A small masked image model, trained from scratch.
Data: trained on stained colorectal tissue patches (NCT-CRC-HE-100K), 22605 training examples, 71.3 epochs.
Rows from expert 1 of block 5, named by matrix and row number. Rows with one number belong to one neuron. Each number is 500 + 50 x the weight over its row's rms, rounded and kept within 0 to 999. All counts start at 0. Numbers have three digits each. After the name is the row's rms in percent of the matrix's.
# gate: expert gate (model.blocks.5.mlp.gate, 16x160x160), inputs 108-159
# up: expert up (model.blocks.5.mlp.up, 16x160x160), inputs 108-159
# down: expert down (model.blocks.5.mlp.down, 16x160x160, transposed), outputs 108-159
gate.65 120:459540453507453561507457507482545474557457600618513530441440427540544473505539480503560353524533498535509502465481496496467438480522493486549445511482519550
gate.66 085:452550467383493417419531518512457537484514544581586585414476481538451486473587565501469413506505602523551518533522452497622475496522459509555522542442555552
gate.67 119:531519523498506503507387500456554523474477433510412515555437529506533486459549471451500543544420479441604461528483462465535498532498521545535482470480564534
gate.68 057:484424538493511458503480553563532479560483482475517480449527556543520490522481526383499454564526573461492571430479459450591554480473529493412574640390488505
gate.69 076:486538457594575541555652634546453471416526396429535520540534576566495416555520511555450560527460523530450474467404491523510530418501446519549492519527486481
gate.70 121:558463526459533504431523462520477505423558455518450612422469469547481487458515479634509412586511482510504458508536503479450446463524428487480521526454546486
gate.71 058:457574540549483499504492566455523480499476509544507532493496592456490400581515491494492440512510590516533486431534560506448534482583485568500550451517566459
gate.72 098:494518447498567457497542519489520502530581506458449591511461525498500488550497527370560567523496607496507460443502395493439535551552505483500448468476576498
gate.73 106:465459531453515510499458552405427493458569478457499483535555538518521471478527521542447554528411480567453529485586450505536612448469490504458404494506484486
gate.74 114:465469563517527498514505487580520555546504437446462503605477513455459523454441484518565542482441484565478490387535394499613491489532494503376477528489517431
gate.75 059:413596399437566460478531615525486513438484546496508479483524444449491489554518485456521535464474533492463596561381461515605534434544395534549466471428463509
gate.76 082:479435413560568509503471463560505473501501503509470419354443511458538399494535502506544558494562499479573496545522523522387553502524439603465464530608504577
gate.77 089:567566487489479429392479477530577489520515559574503479552493512503442466475442468547487486521533495493390484523410466573523424518494476439488511596534419503
gate.78 114:460507570474491508531468456552475545612550494513532548461461532469483499559509472413491525522434495553428461514489587541497469482459554494429476539446600458
gate.79 122:530472489546512551561563437537541503434427500525510512552481493580540557511509514536504499495484459527466557609493595418480526381453513499450526541474558435
gate.80 122:515529468488478543516557471454547546623517470487507540580560591480437443472607553448562495463523504487549500361463504565479482541509592553477507518525441433
gate.81 036:548507528479491455504496472464456434493466428423387513488464552526428452532521545479621509466548570519522543505445431522480454523471500590453540538404575425
gate.82 110:517555494592514543452601489438592518527418457546471526479498551402498420467584480537529518454555546460586595499461424493529444550552538519562501533478476486
gate.83 119:508511547495564443513472565559599384513496485471482481505501499493541449517515523530614472425464496519483512575484446513507407358468473558485391530457511554
gate.84 081:420495570480553519488478471492446483491497511446532460569576591509578515434379557543530487486507483564466468582620449503551480465434430468481484457513425491
gate.85 109:494519582488564558438480416480571490573566520505557402518458521489468535505552531589429455491489491494577470452589505545574501577572532531399596460483513516
gate.86 136:517425456505547457435506518491483439491449448398529528462575548500467471445439600491501439458477395480582477419501431574491626499459496478558554522463483535
gate.87 045:433480525523557585498499532518464516524505388486441467524569499526501501531438474565597509507440542477453556504502589527532459478508543493598455561425529589
gate.88 116:488568475465542523531578550488575504419537501488484537414498534484406474492586465442464520554459415521502551474576459411487522522566509525601592412558506497
gate.89 090:530533442456528509573476543449515505544483510536522400516500528527593490455505482569479555480345571550478480435516430491475565374477492601586560482474433505
gate.90 094:530563512490503550477608425560499474532386495526488520523499560510559559470599489551415512597574541508521438464385454535549436455431375516497567484516571488
gate.91 103:528500509543494521573484573440468476573526503564480502511454521518466417465453452414538479456426519491519497500424509510527479602465460450526521502484514450
gate.92 110:474511524511567495457491510486563493545516501461456470527463480491476498447434493523589461426447567620438426462567549437444505444555503486601457442552605412
gate.93 095:539387468481473571587520494562496466492516479443528493547464488496548419421486498417426506467501493431521534561498578554432537447506455512503594484482503480
gate.94 103:478508569502573562444515415494492557506452490513468583507476520499511585486501452494532506511426603462380428534519478473439467595489427510504513495486571439
gate.95 119:429476422516497533433468442499539467423444499526546471520515538516528459552545451527624495403579462468634533429535464410557516512539527538524424496489415450
gate.96 056:454549528531506455564481471400484513539558545461469532525498480581479552454515463410519526527587508505611477479354489507512404485515480357450532460475540466
gate.97 099:476510593427514550644508447457510575584447495472458444446564511495481471456445528436456463458473450532484516568511521500583528483515422516466590492463467545
gate.98 113:446525492470503463464454568563483426465539609553444596500456510567582463539426554535600505476522445446463528395497447611449436558479395522606468466466542521
gate.99 096:539473641504551535461517433448509463416549532529456438545430463500502466505571499594462537494457531559471470544500441523492537461553474507574517522569470531
gate.100 133:503490545533563450471541537578527484480405466489581531500444442498498508513483503600538584550459570531466541563477487534500484546530467571500485617571525479
gate.101 105:501493437487502474578549545416398532551444447486504587487432481511556480448436430524477552537519517450517592450512460473629502404428522567461495527481490536
up.65 087:464558436587490527472464484492486529593449654600517517510463500467500474566558521491562404573506553547533519423493424536469437476470481499506453443473419471
up.66 100:549483470549486447495623577469543512543435562462513605556554446441465508454571567525492436401421476472480488532441466549483566521481436506553498484498549505
up.67 085:499550494470519474505399515506579550457472440523389493473462526524534493480509544391557543550479463428608472539470479442561540534484490509569443509498527553
up.68 114:427503465451441550498551445393572532514517492511421493489436520521481509504491483537536560481505563570510399508480511478504465588578644455568559403594514494
up.69 145:537437456535406585529533554378489586431453481466446396417507457523482494462434436504501452518541476476470498521486410515568526474537513487527537430500548556
up.70 084:484545533493556521481472425542498524452493511534491548466543440480422468528527498592526437555559498505524465453510498481507485414494425504478500498441534489
up.71 086:461611483536553564426558423513560474464501528515513465513482412355405489502443486504543472500483450482558461459503472457487484463441486549396461453474521500
up.72 129:446404486531537464507536429465493374486460509488476591560457569410526550433485463580549456464498543489568575474521478490455532492540526510526505453518474510
up.73 097:454483503460484415600440507449451561450488480547529453484545473566548530521413544382519537510463525459484432535429431417510492467529432526523433465469549505
up.74 085:485529530472514438574524509494564515519499525565460485480501617483494498500536556487441576510610535479484466507502574444516566547424438460564566517517491500
up.75 112:560550409462484538535466596567463504610587438519536471556529580487463494609536533378520466434497555517368526520516514447482479467515492523507503436500502417
up.76 087:551555520537378426510494491559558527443441569479525492538580526400542518487550573505580595520551413463572377467564406517402543506542471466475453525498545477
up.77 111:552542493442557502530585525468511425510422454459383545442506517457467536411505485400538422486537411474552531466549501497489578472391428554420477534462468515
up.78 106:572450449531554506522546558515516476359384461552494509504555427533541573497478559600377525603550542406462602531470523511528563395542530417457457513516485522
up.79 088:427541519450497504488498517366476510494499478440425488462605522414510499514505499433480522484537500450487462511576453539455502584450549488520451465587457585
up.80 087:498522507460548459542504621472490482366410488494542477470509435610539597501521566487424486502488517480352551628519510500541552483417432533445448524456519553
up.81 088:428578567521521523535540454490463498508566523491540557499492487471493472493534429458564465538565466531484493523475536479394481413472543424548501387479513453
up.82 083:535499476555469528487555508565565602473464455547462618474532510439526365523550450513567403389533512464568558473408502445490444470530589486550531533489396436
up.83 086:492506421483467589500596478429473568418451515514528507502494463482475578496547444468424557515556644475474415501551514480436537539472490488474502489515485441
up.84 098:510457539455518458488504462484414352603551547443458569464440417620532491467502458483517447500504496498474537489518537493476473467523495417576479459498518560
up.85 102:486484488542532478468569459541573524440507564453426493485380531537539549433546483573476431476554534576460419455493488439485508449561430543481465539471556494
up.86 102:488499522569484586574473482453558575516547533469514450463450579479587408549524489458493560493496531511500510415558520494481472446579647446515462463505487508
up.87 128:416446498532556537469519524500501523413437475545576599516563579542487491514498436564435534559443525487515593565464466543525490546519526540530463503509495595
up.88 086:463534531519540456505575468497539504408552586533564434467528483400503533531477499509529448565522457497443533470572538425564500507598519557542551503518494538
up.89 085:529568505523470550458533490427577507517502487422489520491400497559461489404507424553603480517522419451465479555518457494576541546493519517578502515515557463
up.90 154:533485471552473564514427555458418510489563455442520443472494424485483404558463486480539458436489498453455481479479536538598536531536528443547572328472523608
up.91 079:549508473507494515535429554437495467512526454575459496498426500523474400497479501434560500482446514411581520509452466523543543575452467459511503532494506464
up.92 091:501499516554512505392385490506457490446475436454423421477485424513452482459478494574511574453391551545491414437557520611536502475483450539532483431626553457
up.93 070:476608528530485451450480503402518453403485544438433522438535499528492537521508498549562496459499515587488471486485448498505524548453496431508374537496487591
up.94 081:564398434467470543518533551444426433504543437491486489572565433469524480426487491441385471471475432545570503463535487601591505558555505464521492531599406586
up.95 078:458493438479512504420496465513580464405517502546589390521562465549553518482463520545523466405534480502571587484567469535492491490560485591544419472516457442
up.96 086:427616563479549406516432522569538446558551440573583547572549526471491574574534445510554504520421376451469612507515520561391557551531527494556508508524466537
up.97 109:430434583493378451551446499533504443586504400444616457502618492459438493556474547502464463534551434556458471525465533576561533554542434502439540473542549529
up.98 095:546534459472515563547522458430492526516502511483573466463629457460434496488555400467471514554595487568536449514449545476571588551560461465454463503531445498
up.99 088:476561603428479489443447501542546455489457586494459457516436578489476484500553495458580563530535510499431481524481435456493513538559507545444455544466424459
up.100 086:467519472503419453466586460450508593503517556473470515509518553486551520488543487410479442520563425407539461529323498498531490466478440510486521435436564540
up.101 083:513466481510512533554527564425470488477522519446558581477443473556495550458475458500517519465480450528499545485431498368599486441499497593523391520446489452
down.65 085:508529544460478422581523563507514447496405433525450420572515541496518528511498598457446606572472525447507558442598427508481467548449481513540508496440472476
down.66 101:527590549446470424506505505498544545503586513538464565482483390464533508492533451473536394447447470527582417525504499496496494483478497542477562467487506494
down.67 085:514536515471436502422501489511456449468491455538455499435505559476495508513491513398413527484565511504556580435453466546529421522430565449491542505532537514
down.68 117:432573421567563541575571528514381570456527453511516539500507492526488461509437534556558561457471460591392530528460551571516470577557581527425491509432439562
down.69 135:520519486428472464452592580465494548465509565576480521522519535537515485578463393463599463501449527623526476606453567562489476400456520543460527506417481527
down.70 095:521548453534510437538566534444484494438518525508541456494538490463530525458533514420484538493393463559421553493588566626517456553434512453540579466446450567
down.71 090:458631496492446496475541507429450469459586600566554490447484480337471523490469503465542572518468500571458525490471530464452488548475590493560508498342564515
down.72 138:544577526466602521514469518553496489507597537502472513480491540490445593537473482474451402446450538550479502563511503464557448546448515462421468495488609531
down.73 083:499557546554535433502469442486435561494417498519499476627613477509531530511533512533557434437471479502581518507482501471534439387559540595477510382446463445
down.74 094:641437559491459498565529548530468515535453493528494476529396506467422466464469488570386471480506450469551417537520489480569493499509566500503572517391406443
down.75 110:507493597525562472538505498427524448491348427482503443448470488448460470440559454528563539403524500480554574544474473543487502475517429517508450441565394424
down.76 094:507629538566458388497409447491534487552533536500493549459471500448565533578486578514475526531488456524517521506531514531472590492550553515479497514549493376
down.77 100:584505573534451429482551450513543482551503544405453524465439498526467524438477464423479461527565402421527531561543482473466456453435481480564480512456492497
down.78 103:482450455461650506570565513354469446441510435482500553492517533479535405496558543535518460568562516453573524523471475548394593550488506479433464457478511562
down.79 099:557466515476493532404392466552471558524551510584516479470418495487418507539347533478543408440446441521447485526476511462518394531498502497549544491552501479
down.80 104:526619517479498520539472451447465445505488489487527513424475491530518563472544485568431526514532501470493529509480552430494474481438491478518542492497472464
down.81 079:419594483478447526467587529517378563566527477541576463492479557563421466464542492489433469472580506461562485522494504621476481550479519454515575481405525478
down.82 090:520524523511486528547487448387420466468524440507512464514505494473629631530459530480517556446490568500470497453491469567530575483457567518453435488376578447
down.83 090:515515448524494460539482517525484463430632465538415478425531493454481574564513464491510471499491397564501492467434477460504415621534510496455518490537478469
down.84 096:434559545504501579485550404489434614564509539560546496501488433523465508494521533442468418505579536466463434429502540532490447515423447580432470561595478572
down.85 085:546395531472483484546528543541503423505534431431564500424624466551566425559499553503492536503481524596499482454507540572475489477500545505415606496539476551
down.86 118:505553494513545469473486563432474456512423475531495500455478484498517442484474497522577456470615446546592549490484519573440587509461566494462460440488481497
down.87 127:443496480458524469458423597589489576476522424554565572414522449520521593518432346538534517521428475535512465507502472424527539576525567474502545463461485496
down.88 087:459484513378538468468513432478440497510473600473468515478408524533462454483491495432505505545500500427487526475406484562579597510395473466494525463496493462
down.89 086:468545456444536519500451469484518495485501503534537487419469494508430576497508457395516473496506476591507446512490548613494473475457507384502448561445420501
down.90 141:510567578452450480481551421499503560504508561510536505566505509490486418507544442552570524504506510543448542509474595520490462556550544559407552494517530515
down.91 080:521499493579477454475532482576496369558468518500494554365508600560492493528530401518578483550576441601401487441582505528471518505469496511551483535488502519
down.92 085:545509536508543505451421508582544471616504536508557498497541454586481497528435486475639491533390475527488499496501515491515429520450486491498503494500474425
down.93 083:502425484511518400624519512511502453442420470502476579498504475503425433524484572479541462458524459519552499552499523501449539419481498469452586498489450444
down.94 089:465511496430523394512490540537463530477523576538554508517416439455488457470446482483536431518484589396508546448444514499490505533536471581576489522502523474
down.95 086:555494510592523493457504543475473580546532580484453512519514516424499518475500506486548452553499406415397463552467543511445475552511501440514495559477622474
down.96 086:483587471548423471571448499554591559555541427457558455492402504474447607595588478591421559520457516435548513487456461447505515546524485419438532499563582514
down.97 119:463472437528434551453491485471505512534536497430576467602381608574484434558531450503482536569523511533595481483479479440580465553524524530450363556566468469
down.98 084:491492581508523520583468469444548555494463554454504442494459503573514468534508477433386459527534475472696473525363476487573573477505499519530481470527515486
down.99 088:488577413449542476508493498458487420474469533406426502524630533489543545560558537447465569541502513493454473497552559464562539548572449462591474545501451425
down.100 104:510473418486434480529432494452506531535498547576399562565464524476576547517434477514543462504458501547512463422539452463487487524453502403575502518496488496
down.101 086:580429444424500488528528482488445552561489523425515515584524504494477521474487470518509601519516481459515528462541482441500510460418462502486472485564432437