A small masked image model, trained from scratch.
Data: trained on stained colorectal tissue patches (NCT-CRC-HE-100K), 71.3 epochs.
Rows from block 5 of a small masked image model, named by matrix and row number. Rows with one number within an expert belong to one neuron, the router's apart. Each number is 128 + 32 x the weight over its row's rms, rounded and kept within 0 to 255. All counts start at 0. Numbers have three digits each. After the name is the row's rms in percent of the matrix's.
Before each expert's rows are labels from the 100 images, of 14976, where the router gives the expert most weight on average: "strongest on" is what is common among them; "place" is the part of the image that holds the peak. Only what is clearly more common there than usual is listed. The data: stained colorectal tissue patches (NCT-CRC-HE-100K). In brackets: how many of the 100.
# router: router (model.blocks.5.mlp.router.weight, 16x160, trained with AdamW), inputs 108-159
# gate: expert gate (model.blocks.5.mlp.gate, 16x160x160), inputs 108-159
# up: expert up (model.blocks.5.mlp.up, 16x160x160), inputs 108-159
# down: expert down (model.blocks.5.mlp.down, 16x160x160, transposed), outputs 108-159

# expert 12
strongest on: tissue: normal colon mucosa (45)
place: bottom left (34)
router.12 161:149142121155140111123153159136128146134158101108126101153101140125101101147098160151100124120203126139120157142100102125131124125165140135103133158176184112
gate.0 094:137130076157132066128104152130169153126093131111151156132118072189125167092162138142175116083106229163131122122151130161110139151149141132110122164123165185
up.0 111:145133096109078127076138123117147147171106112151156124119122161156109121080121106129232135143107130152137198112118092152105126116116131094079088101128135096
down.0 112:123111192112105091143131104170152174115162079125093153074157117125167089111152137063116128166096172097100128088157147075140105090083127164111167100192102105
gate.1 094:147187147120123154125128133175115154138117097101185067149081134140147142118167169141152100132059179165085173106144081156133106099140183077148122148118092103
up.1 085:182105141129130101158106125113160076111079047162180116163097117085177155127112121126142105132091205125109168189143160118149103107156134121138132120147131164
down.1 090:111125174107133150171091202124134139119131097146167131080135139130217187155145127145112129121120117111150105119114171112105134083067080149102117146098127165
gate.2 103:087149105160136112142133074166130132102101162187124124132120151146194115164190068116101078129072162112094218105140098156113150107092181158120111169145130156
up.2 089:131129174073112185145134157188141105119128165099101145180196125138148174042110123136121130136157091098154095084097151107121095144128181106140151098075080102
down.2 097:161109149128129156077092096105111161134160079120180116142167119156146107071096120118185119084121122123051135124156123161107139143138139143167164169088099151
gate.3 119:134141142100096176145087125107117209139090103100125156074121152110098168188169139131095113136134088140138161147126088157070089079095095150200100115082110133
up.3 097:187166088068065167161119114140118183142068100157138192098106105127120154152165139145064164111140081130076095130122098149074124078065135152170179113151137161
down.3 083:175124167133181156164094080101146113115097145051123101110177151120158102151132099139100116160103151150090097118143114124094150100176081117090142099138147150
gate.4 087:132120113106193090157093169111099122127138108144125187121131090156108061061151138146123109120112179167161108150105095162114165159093141162134130102058143152
up.4 108:105142063134138115174159117093169166125110126120045164096128143018077121165109160119193108097127082134121158119107090105094099101149113100137153158115146166
down.4 100:114109155128129120144099130162130050139164121132056144173130118065080104097167168199090126146163160109172139108188128140110077098115162173148172192108136177
gate.5 132:164127146093117121105134061092167146124193144128166136115119150182183156116137143098173098079118168111110177128119114138185139149154108151149192142123102125
up.5 080:118074127123078132155102061144138149135193095125127098141190102141126165155088129095092142099170135108165108126127146152151158134118115176117099151150106101
down.5 096:110156136136109141130140129131105101132142137127149131073107089123142165136132141133149114090129115104108154130115161088153040131162138118085188161105136090
gate.6 069:099140124119110110160108082134164123094147100173076164091112118176146129139098083148162054062052134090124104126190041189100153151097131118082099128117159107
up.6 152:098148120090134182145131121103175137065136149148159126113089136127139095122092081120134109113169096159112116128154119156092108094082140123157216151115097061
down.6 136:155139186091143105094183094112129114101113117146158147165135099125085130118159139019134108150174101086159145162158124180091134154120128124146123210147101140
gate.7 119:115133109098111150125161141128169115099173154116140175143142113122163155108092157155183100087138128162125063083119156146156153140195100078117132140184130119
up.7 091:120121075173118166084115148135118081180144151105123102122132163129150144172162180207125080138115097151082113102125125130116145178158137133121112129136177102
down.7 095:129180157175180134145128097092178060110098153133104111157134091122113107169138119103100088143172071148084166153119144128129194065178132163143105159197168090

# expert 0
strongest on: tissue: smooth muscle (40); tissue: tumour epithelium (38)
place: bottom right (34)
router.0 117:149123079141083145069160110151134175117141185113113114106120141096184153125191145172090118149175137154105155135127153154140118084126137064128110159135127117
gate.29 113:165065154126121126137032166087072101155170108158119152209151147128157118138182131169126128135137159171085123133110163146121130113069163146094134131149116143
up.29 136:120116115178104171149122145146147124115132137091140131095112078147095168115115122108086078143164108111097127063095113156165081151126112147152151181086198160
down.29 125:090093178137142105121137139139132090105139135181125146165117136098101122088099128110154109136134108131135125032144107225100135181127107147124142112174155161
gate.30 115:122162092161107065112083137083124141191141163177116183113125132154144103161156166115061097105102079101152095135116134078148098092112122161146139057135161143
up.30 120:104123140095135166121136105155105106081166126072150109119151098101097154126087112163128133110128149103078134087112123183144140155161124113106132187179139115
down.30 119:127140130153159109092111155107152148173094147145143155121076152141118120104171147117198076087157066144113122130172103145161097057202156152128092110072126093
gate.31 122:103113142111124136102086087130122155113106173199102120142132119082197124117123073175134098100117124105186173108137119116119141093097153175166105131128147073
up.31 127:085122173116113139098090126100126118113148175199128120195144119120160112124113116140167079084097136149158161138110155125091107136113145176142103131123126158
down.31 112:126111080153126131069116135174109118131101134152131087150153107129060134128076089159159089136187119114145120120166165117094102123069113133135141121147104112
gate.32 123:115142132122124133141168104066127175177134089098157133157106092129128119104185114123113158092103149105119168158137116076133115097154129130164124140214115127
up.32 123:130121143132104149115123148150122105062147141131095088100136159120177147164093114155118109146083130116142087138093156125115110180097112117098121136098099137
down.32 114:190138068079117098115115093194129137109092121126165134191119091106144146129139137134106109102132162118154086159110154127136115120129138147106138129088081122
gate.34 118:051173140092181086131124114118111094070106100082136114154131154079146133115036075114148110100155145167129090119101094059094115138116132201159153107195106181
up.34 105:198089144175103171139171139138157142170164131159115144108120114195110102119178147132120165180090096068131124169134176183136172108101153091148094138103172048
down.34 118:104117128062059080152124191164104174132145101126126163101116140155094112141150107147189172109133182147165156055166118158218091150131150119142094107104101143
gate.35 128:092159156110104133102142109100106157099202131150091097207067160121119081161196117099109110132089171121126117118141118087128069093153175163061140054149155111
up.35 131:135113111134157112181115122192169115148084140099119147037167123145142166128056142164150132124110082143119160179096141164128171142154080095188139181107105103
down.35 128:148133103053178143101139095188146131178151132158094158139126110152115124120109098101158093063144120132131096190145167152072126131150058121169192058132118148
gate.37 148:171124118182191128121117119161111130135109140172131168139118057142165170155130149139156120083101149137117192205111122155138179128139116143111151126089071141
up.37 152:115134095060085175110154099062158110146155091134078084145096200124102108108126113111111110160130082163179093112167089088107103161117104111111141098159124116
down.37 147:147143084165144151112113094077129128095123106168158088130126112151100163135150161190141105111102088058165170158146102028105156137110100110081166113185134117
gate.38 116:113165128166146111103137138108168112129110157123110147120102169094090119133165099108159138128179166159139165124060103071133142116109125168178103072160092158
up.38 119:155156122157129122067151095063155153143124101141153091137160146127087138107134128166147111145084117129176199091126091078137112133085160188184143098164174126
down.38 119:147103112171168110187134099109082124121170139117111139176141127161145111166123138082166114111101155099106086111114148139109146149153155042073163176106158120

# expert 5
strongest on: tissue: smooth muscle (81)
place: middle left (54)
router.5 075:192082172185094173097108157146116163187122094147144098148175089120117081082090098174088156117120081102108126110141096147194151117077101145101141150160162184
gate.0 103:104142027129110115125112201155130169132061155115111061161137119115200113196142136144106095154128183127200112153129088108074162169102174142092088102157130096
up.0 094:114126106073102095104053144147148139081138123156164088104158116166172127131085089084091110087050131148116051117135163158171095082166119163088107143176138162
down.0 102:151083186139141126160138058125052153170133115107186100150133101112128137059173085157146167158152101092179095143084167116114151099135183069126200152134120112
gate.1 094:050103107201062123074117119127111077146076105109171143115152201139140122119086141137094108132117172163146149136152146109111155131121046149087122136130095131
up.1 110:088092155126080101114150128086160157088149167095186159129123198097149078105174139146112097108132161202101159190121102142151111128123077155142113120181133200
down.1 108:153095104093127132082094107125165124070138080086195181171138107095089144179173147137134107131132148168084112163053090145112135116112144141098076094105121133
gate.2 127:109163138138157072185075131134110133108114114146170111225171154118166158122099112129123111150180187167135130109124115122151069074102170170134196108143143073
up.2 113:133133132126146117138148164153125164120160143151162086230148094102169154096087105154126125179133163108105144100151154133120041084117148178110167135182118138
down.2 111:156088179115126141131107156127107109100142121082124124134098158165137169109148078090107104123160095054166082116140140116148133087055113165135119140163156152
gate.3 111:123143106142173131150160143163120142121156187132107133131129112110153129100159122129120113123125151062104113150150093118148047191129090203178163124131112131
up.3 106:121107098125157162120122093066085193128127117080156116112114182135100155113085162113124168137097126150211143131098136186070143130130122082100124117146074117
down.3 111:111102156105150130104167085191136154093151120118133139174086115146064118084116128127122069108140085108129123138086147134131131190187089148179155134179079119
gate.4 088:159113131082130121105122131128170132125108126112149183148115145097122099093123157163168115091099111135107112111140116106113114196117175139114136101168130087
up.4 101:112107101145067162189081176128160168122119130137147116197124137145180189115112157165088146088077174166169090083107104121075155109132099168103117110086127119
down.4 095:111113142140132139109138191142084167115095115166166082089084114096162105137123117152074136111042171078088053062134172176143137137101131101125118119181146109
gate.5 114:135134109043076146163140136093096148091108095124038159109085122098067150106131128117118165175140152155069125145144167149118157074105129166112139167188141108
up.5 099:110074125222142142140085131129109097141141120107121114134099106130137180189152142116166094070151152116192140110140118092153088185121117072125149118068154158
down.5 100:121081139181124131130160163121095162103152200172108118125179165138169117124105167093124128128134038140168134124125118154025189114073138071162078130126087141
gate.6 106:129096134057072160168142122143106180133095124108133100110080099094127112177157105144081118159154124148106073108135120174056113131121172124083132148149076100
up.6 103:129121166140130161138112075103151127065192121136175124163130085096075161135166110159096075148159099142143161129149099069176163151130122131170094117100080175
down.6 097:179098152102152102120157109117098114164122089129143168115146116119125161128142083167091150163178120116170068153159059092179120095131122152071109097038141178
gate.7 088:105121170187139111132127153125105171144108082098158102178105180122122144135125087125130093094100169142212170121084125097116122108136145163138198100066064152
up.7 097:132165101132151161144103122168076050121138089112069134105102150185215080085170126147086134169161124079140113118157191113091143111103036132122105155163189129
down.7 105:177204111129131184142142110142170093069165098158150163198183134117136131150131080110082073114118144104120197149114143173132088126117159160088124160124109130

# expert 8
strongest on: tissue: adipose tissue (39); tissue: smooth muscle (31)
place: top centre (44)
router.8 068:166164138141100133119137098100119144192145106158092115148160175154151126161057083115097193095149124055102126093109126151198125166097135120106079101169142207
gate.0 116:112142099140141083099095097133080119113123116152043161140187101087135136151117120154162144137138146137121124135108145119115180139118187116101157091124175075
up.0 103:097149116077097123163175132167139164155111136113146158089111131124171143149113113136099117165152096139123179113143102118146185092092089121135156114164125121
down.0 115:154111128140128132129099172047083128135116115159185122144199081091124129191104146171144084138119152168144109039107125112123087126205099087171104168146094178
gate.1 095:151100153110069135167093143134073179107100115102167104123093126126148139133125175154122149119131151186146114163119151151084118140166127146101193169158091110
up.1 094:092166185119148136159082091129155130134117164138090153196154109174143117110150101164097170152130148124097057104152167165131098128135082152132074100102137145
down.1 092:112112053134171106125084127117126139077127097159102166154095059171153147150079170164046132176099081053141124131156146178097164140105152093119142180166098133
gate.2 103:142161110079141136112082147094157121114118068122149121134117146154103144128127111150117089148178108071090178131147100100115101092143137147173069136151232089
up.2 104:119133140156177100126119074129137163122096162086110135133042124087148072132100112136145037094159147127156117080198146097107170116115136067158097169177163102
down.2 102:121191127077116156126144123195131148173074144152097131171117139134205106112086152094103133102094110144096139142124201123145097167094141147135107088131132148
gate.3 091:136076060131158105110157136124089116065134119160108087102116146162098187127097164130128116130079206137073103144126139145122077081208134126212159147125121107
up.3 096:129182144058163128117137121115148064102130122166189159207133113144107121119150091130130103142158097097108152159093146225120092048169112161102176081108106091
down.3 105:154183161058123125127180171098138151120133157076165152173118152123150175146064099146108155109157070112139166146125132150119109099170123160135132100183129086
gate.4 100:090083121075099060174125113144153139057101133145159122118173174168108105124113132157148104147187162146145170136116078152119092140156148139131133115081105123
up.4 099:086126087135142112144085125132129147149131153140128111133169148162155147090057109117142169149144119141141156120096047176138060128188134140141102133159130122
down.4 084:084137124148114142076115169119116092094092128115135188091153140128199159111077139103164122133131096143142144082120117109127110115042153113148111170105114114
gate.5 107:159154117095156141097136114145131106117129152086095173153080141074162160098128156102174046144158087126077128148092167113129155100128132082095161149083057089
up.5 111:118149149126125097136096189097127118153117175089210133128105184116150117093161134165145089138128186125169192131113066134120118126125114165108118133118158098
down.5 116:161143206104153164146179168131133103130093149107142120107108074131138124101131095184145111131100106112123160103092117152090182128143083082097144171156087117
gate.6 097:129143154137099108077149138113111112136130059104110149140122158149191072112171134082152082118099059136080056122146160184219109131117118076089150141152131127
up.6 098:092144158105167093088167136112189167111164141082154132116167161107092104143136149118109130125188148113154170130132137142142116109118135142102078167126108144
down.6 106:124136161125082065076139107102141179128168097109118113161133146106126146117118095165118127153169110194155137072156094140145130072193187127144131125182090105
gate.7 098:158127156170086100153122122149096082099110179163109219135130125127198090112165174116146139144139135156108106079133155189152158150136147128146175144076086086
up.7 096:127119126173124205086082130152141168153067130132153155176161125152168132134133127115112115118136144150098131122171124192109131162071125084117135115172171097
down.7 097:136131145146130154128055105113120111118152139134110194087178099151117112076090218149124134143170101119091066106165130134168103129116083134140155156167089173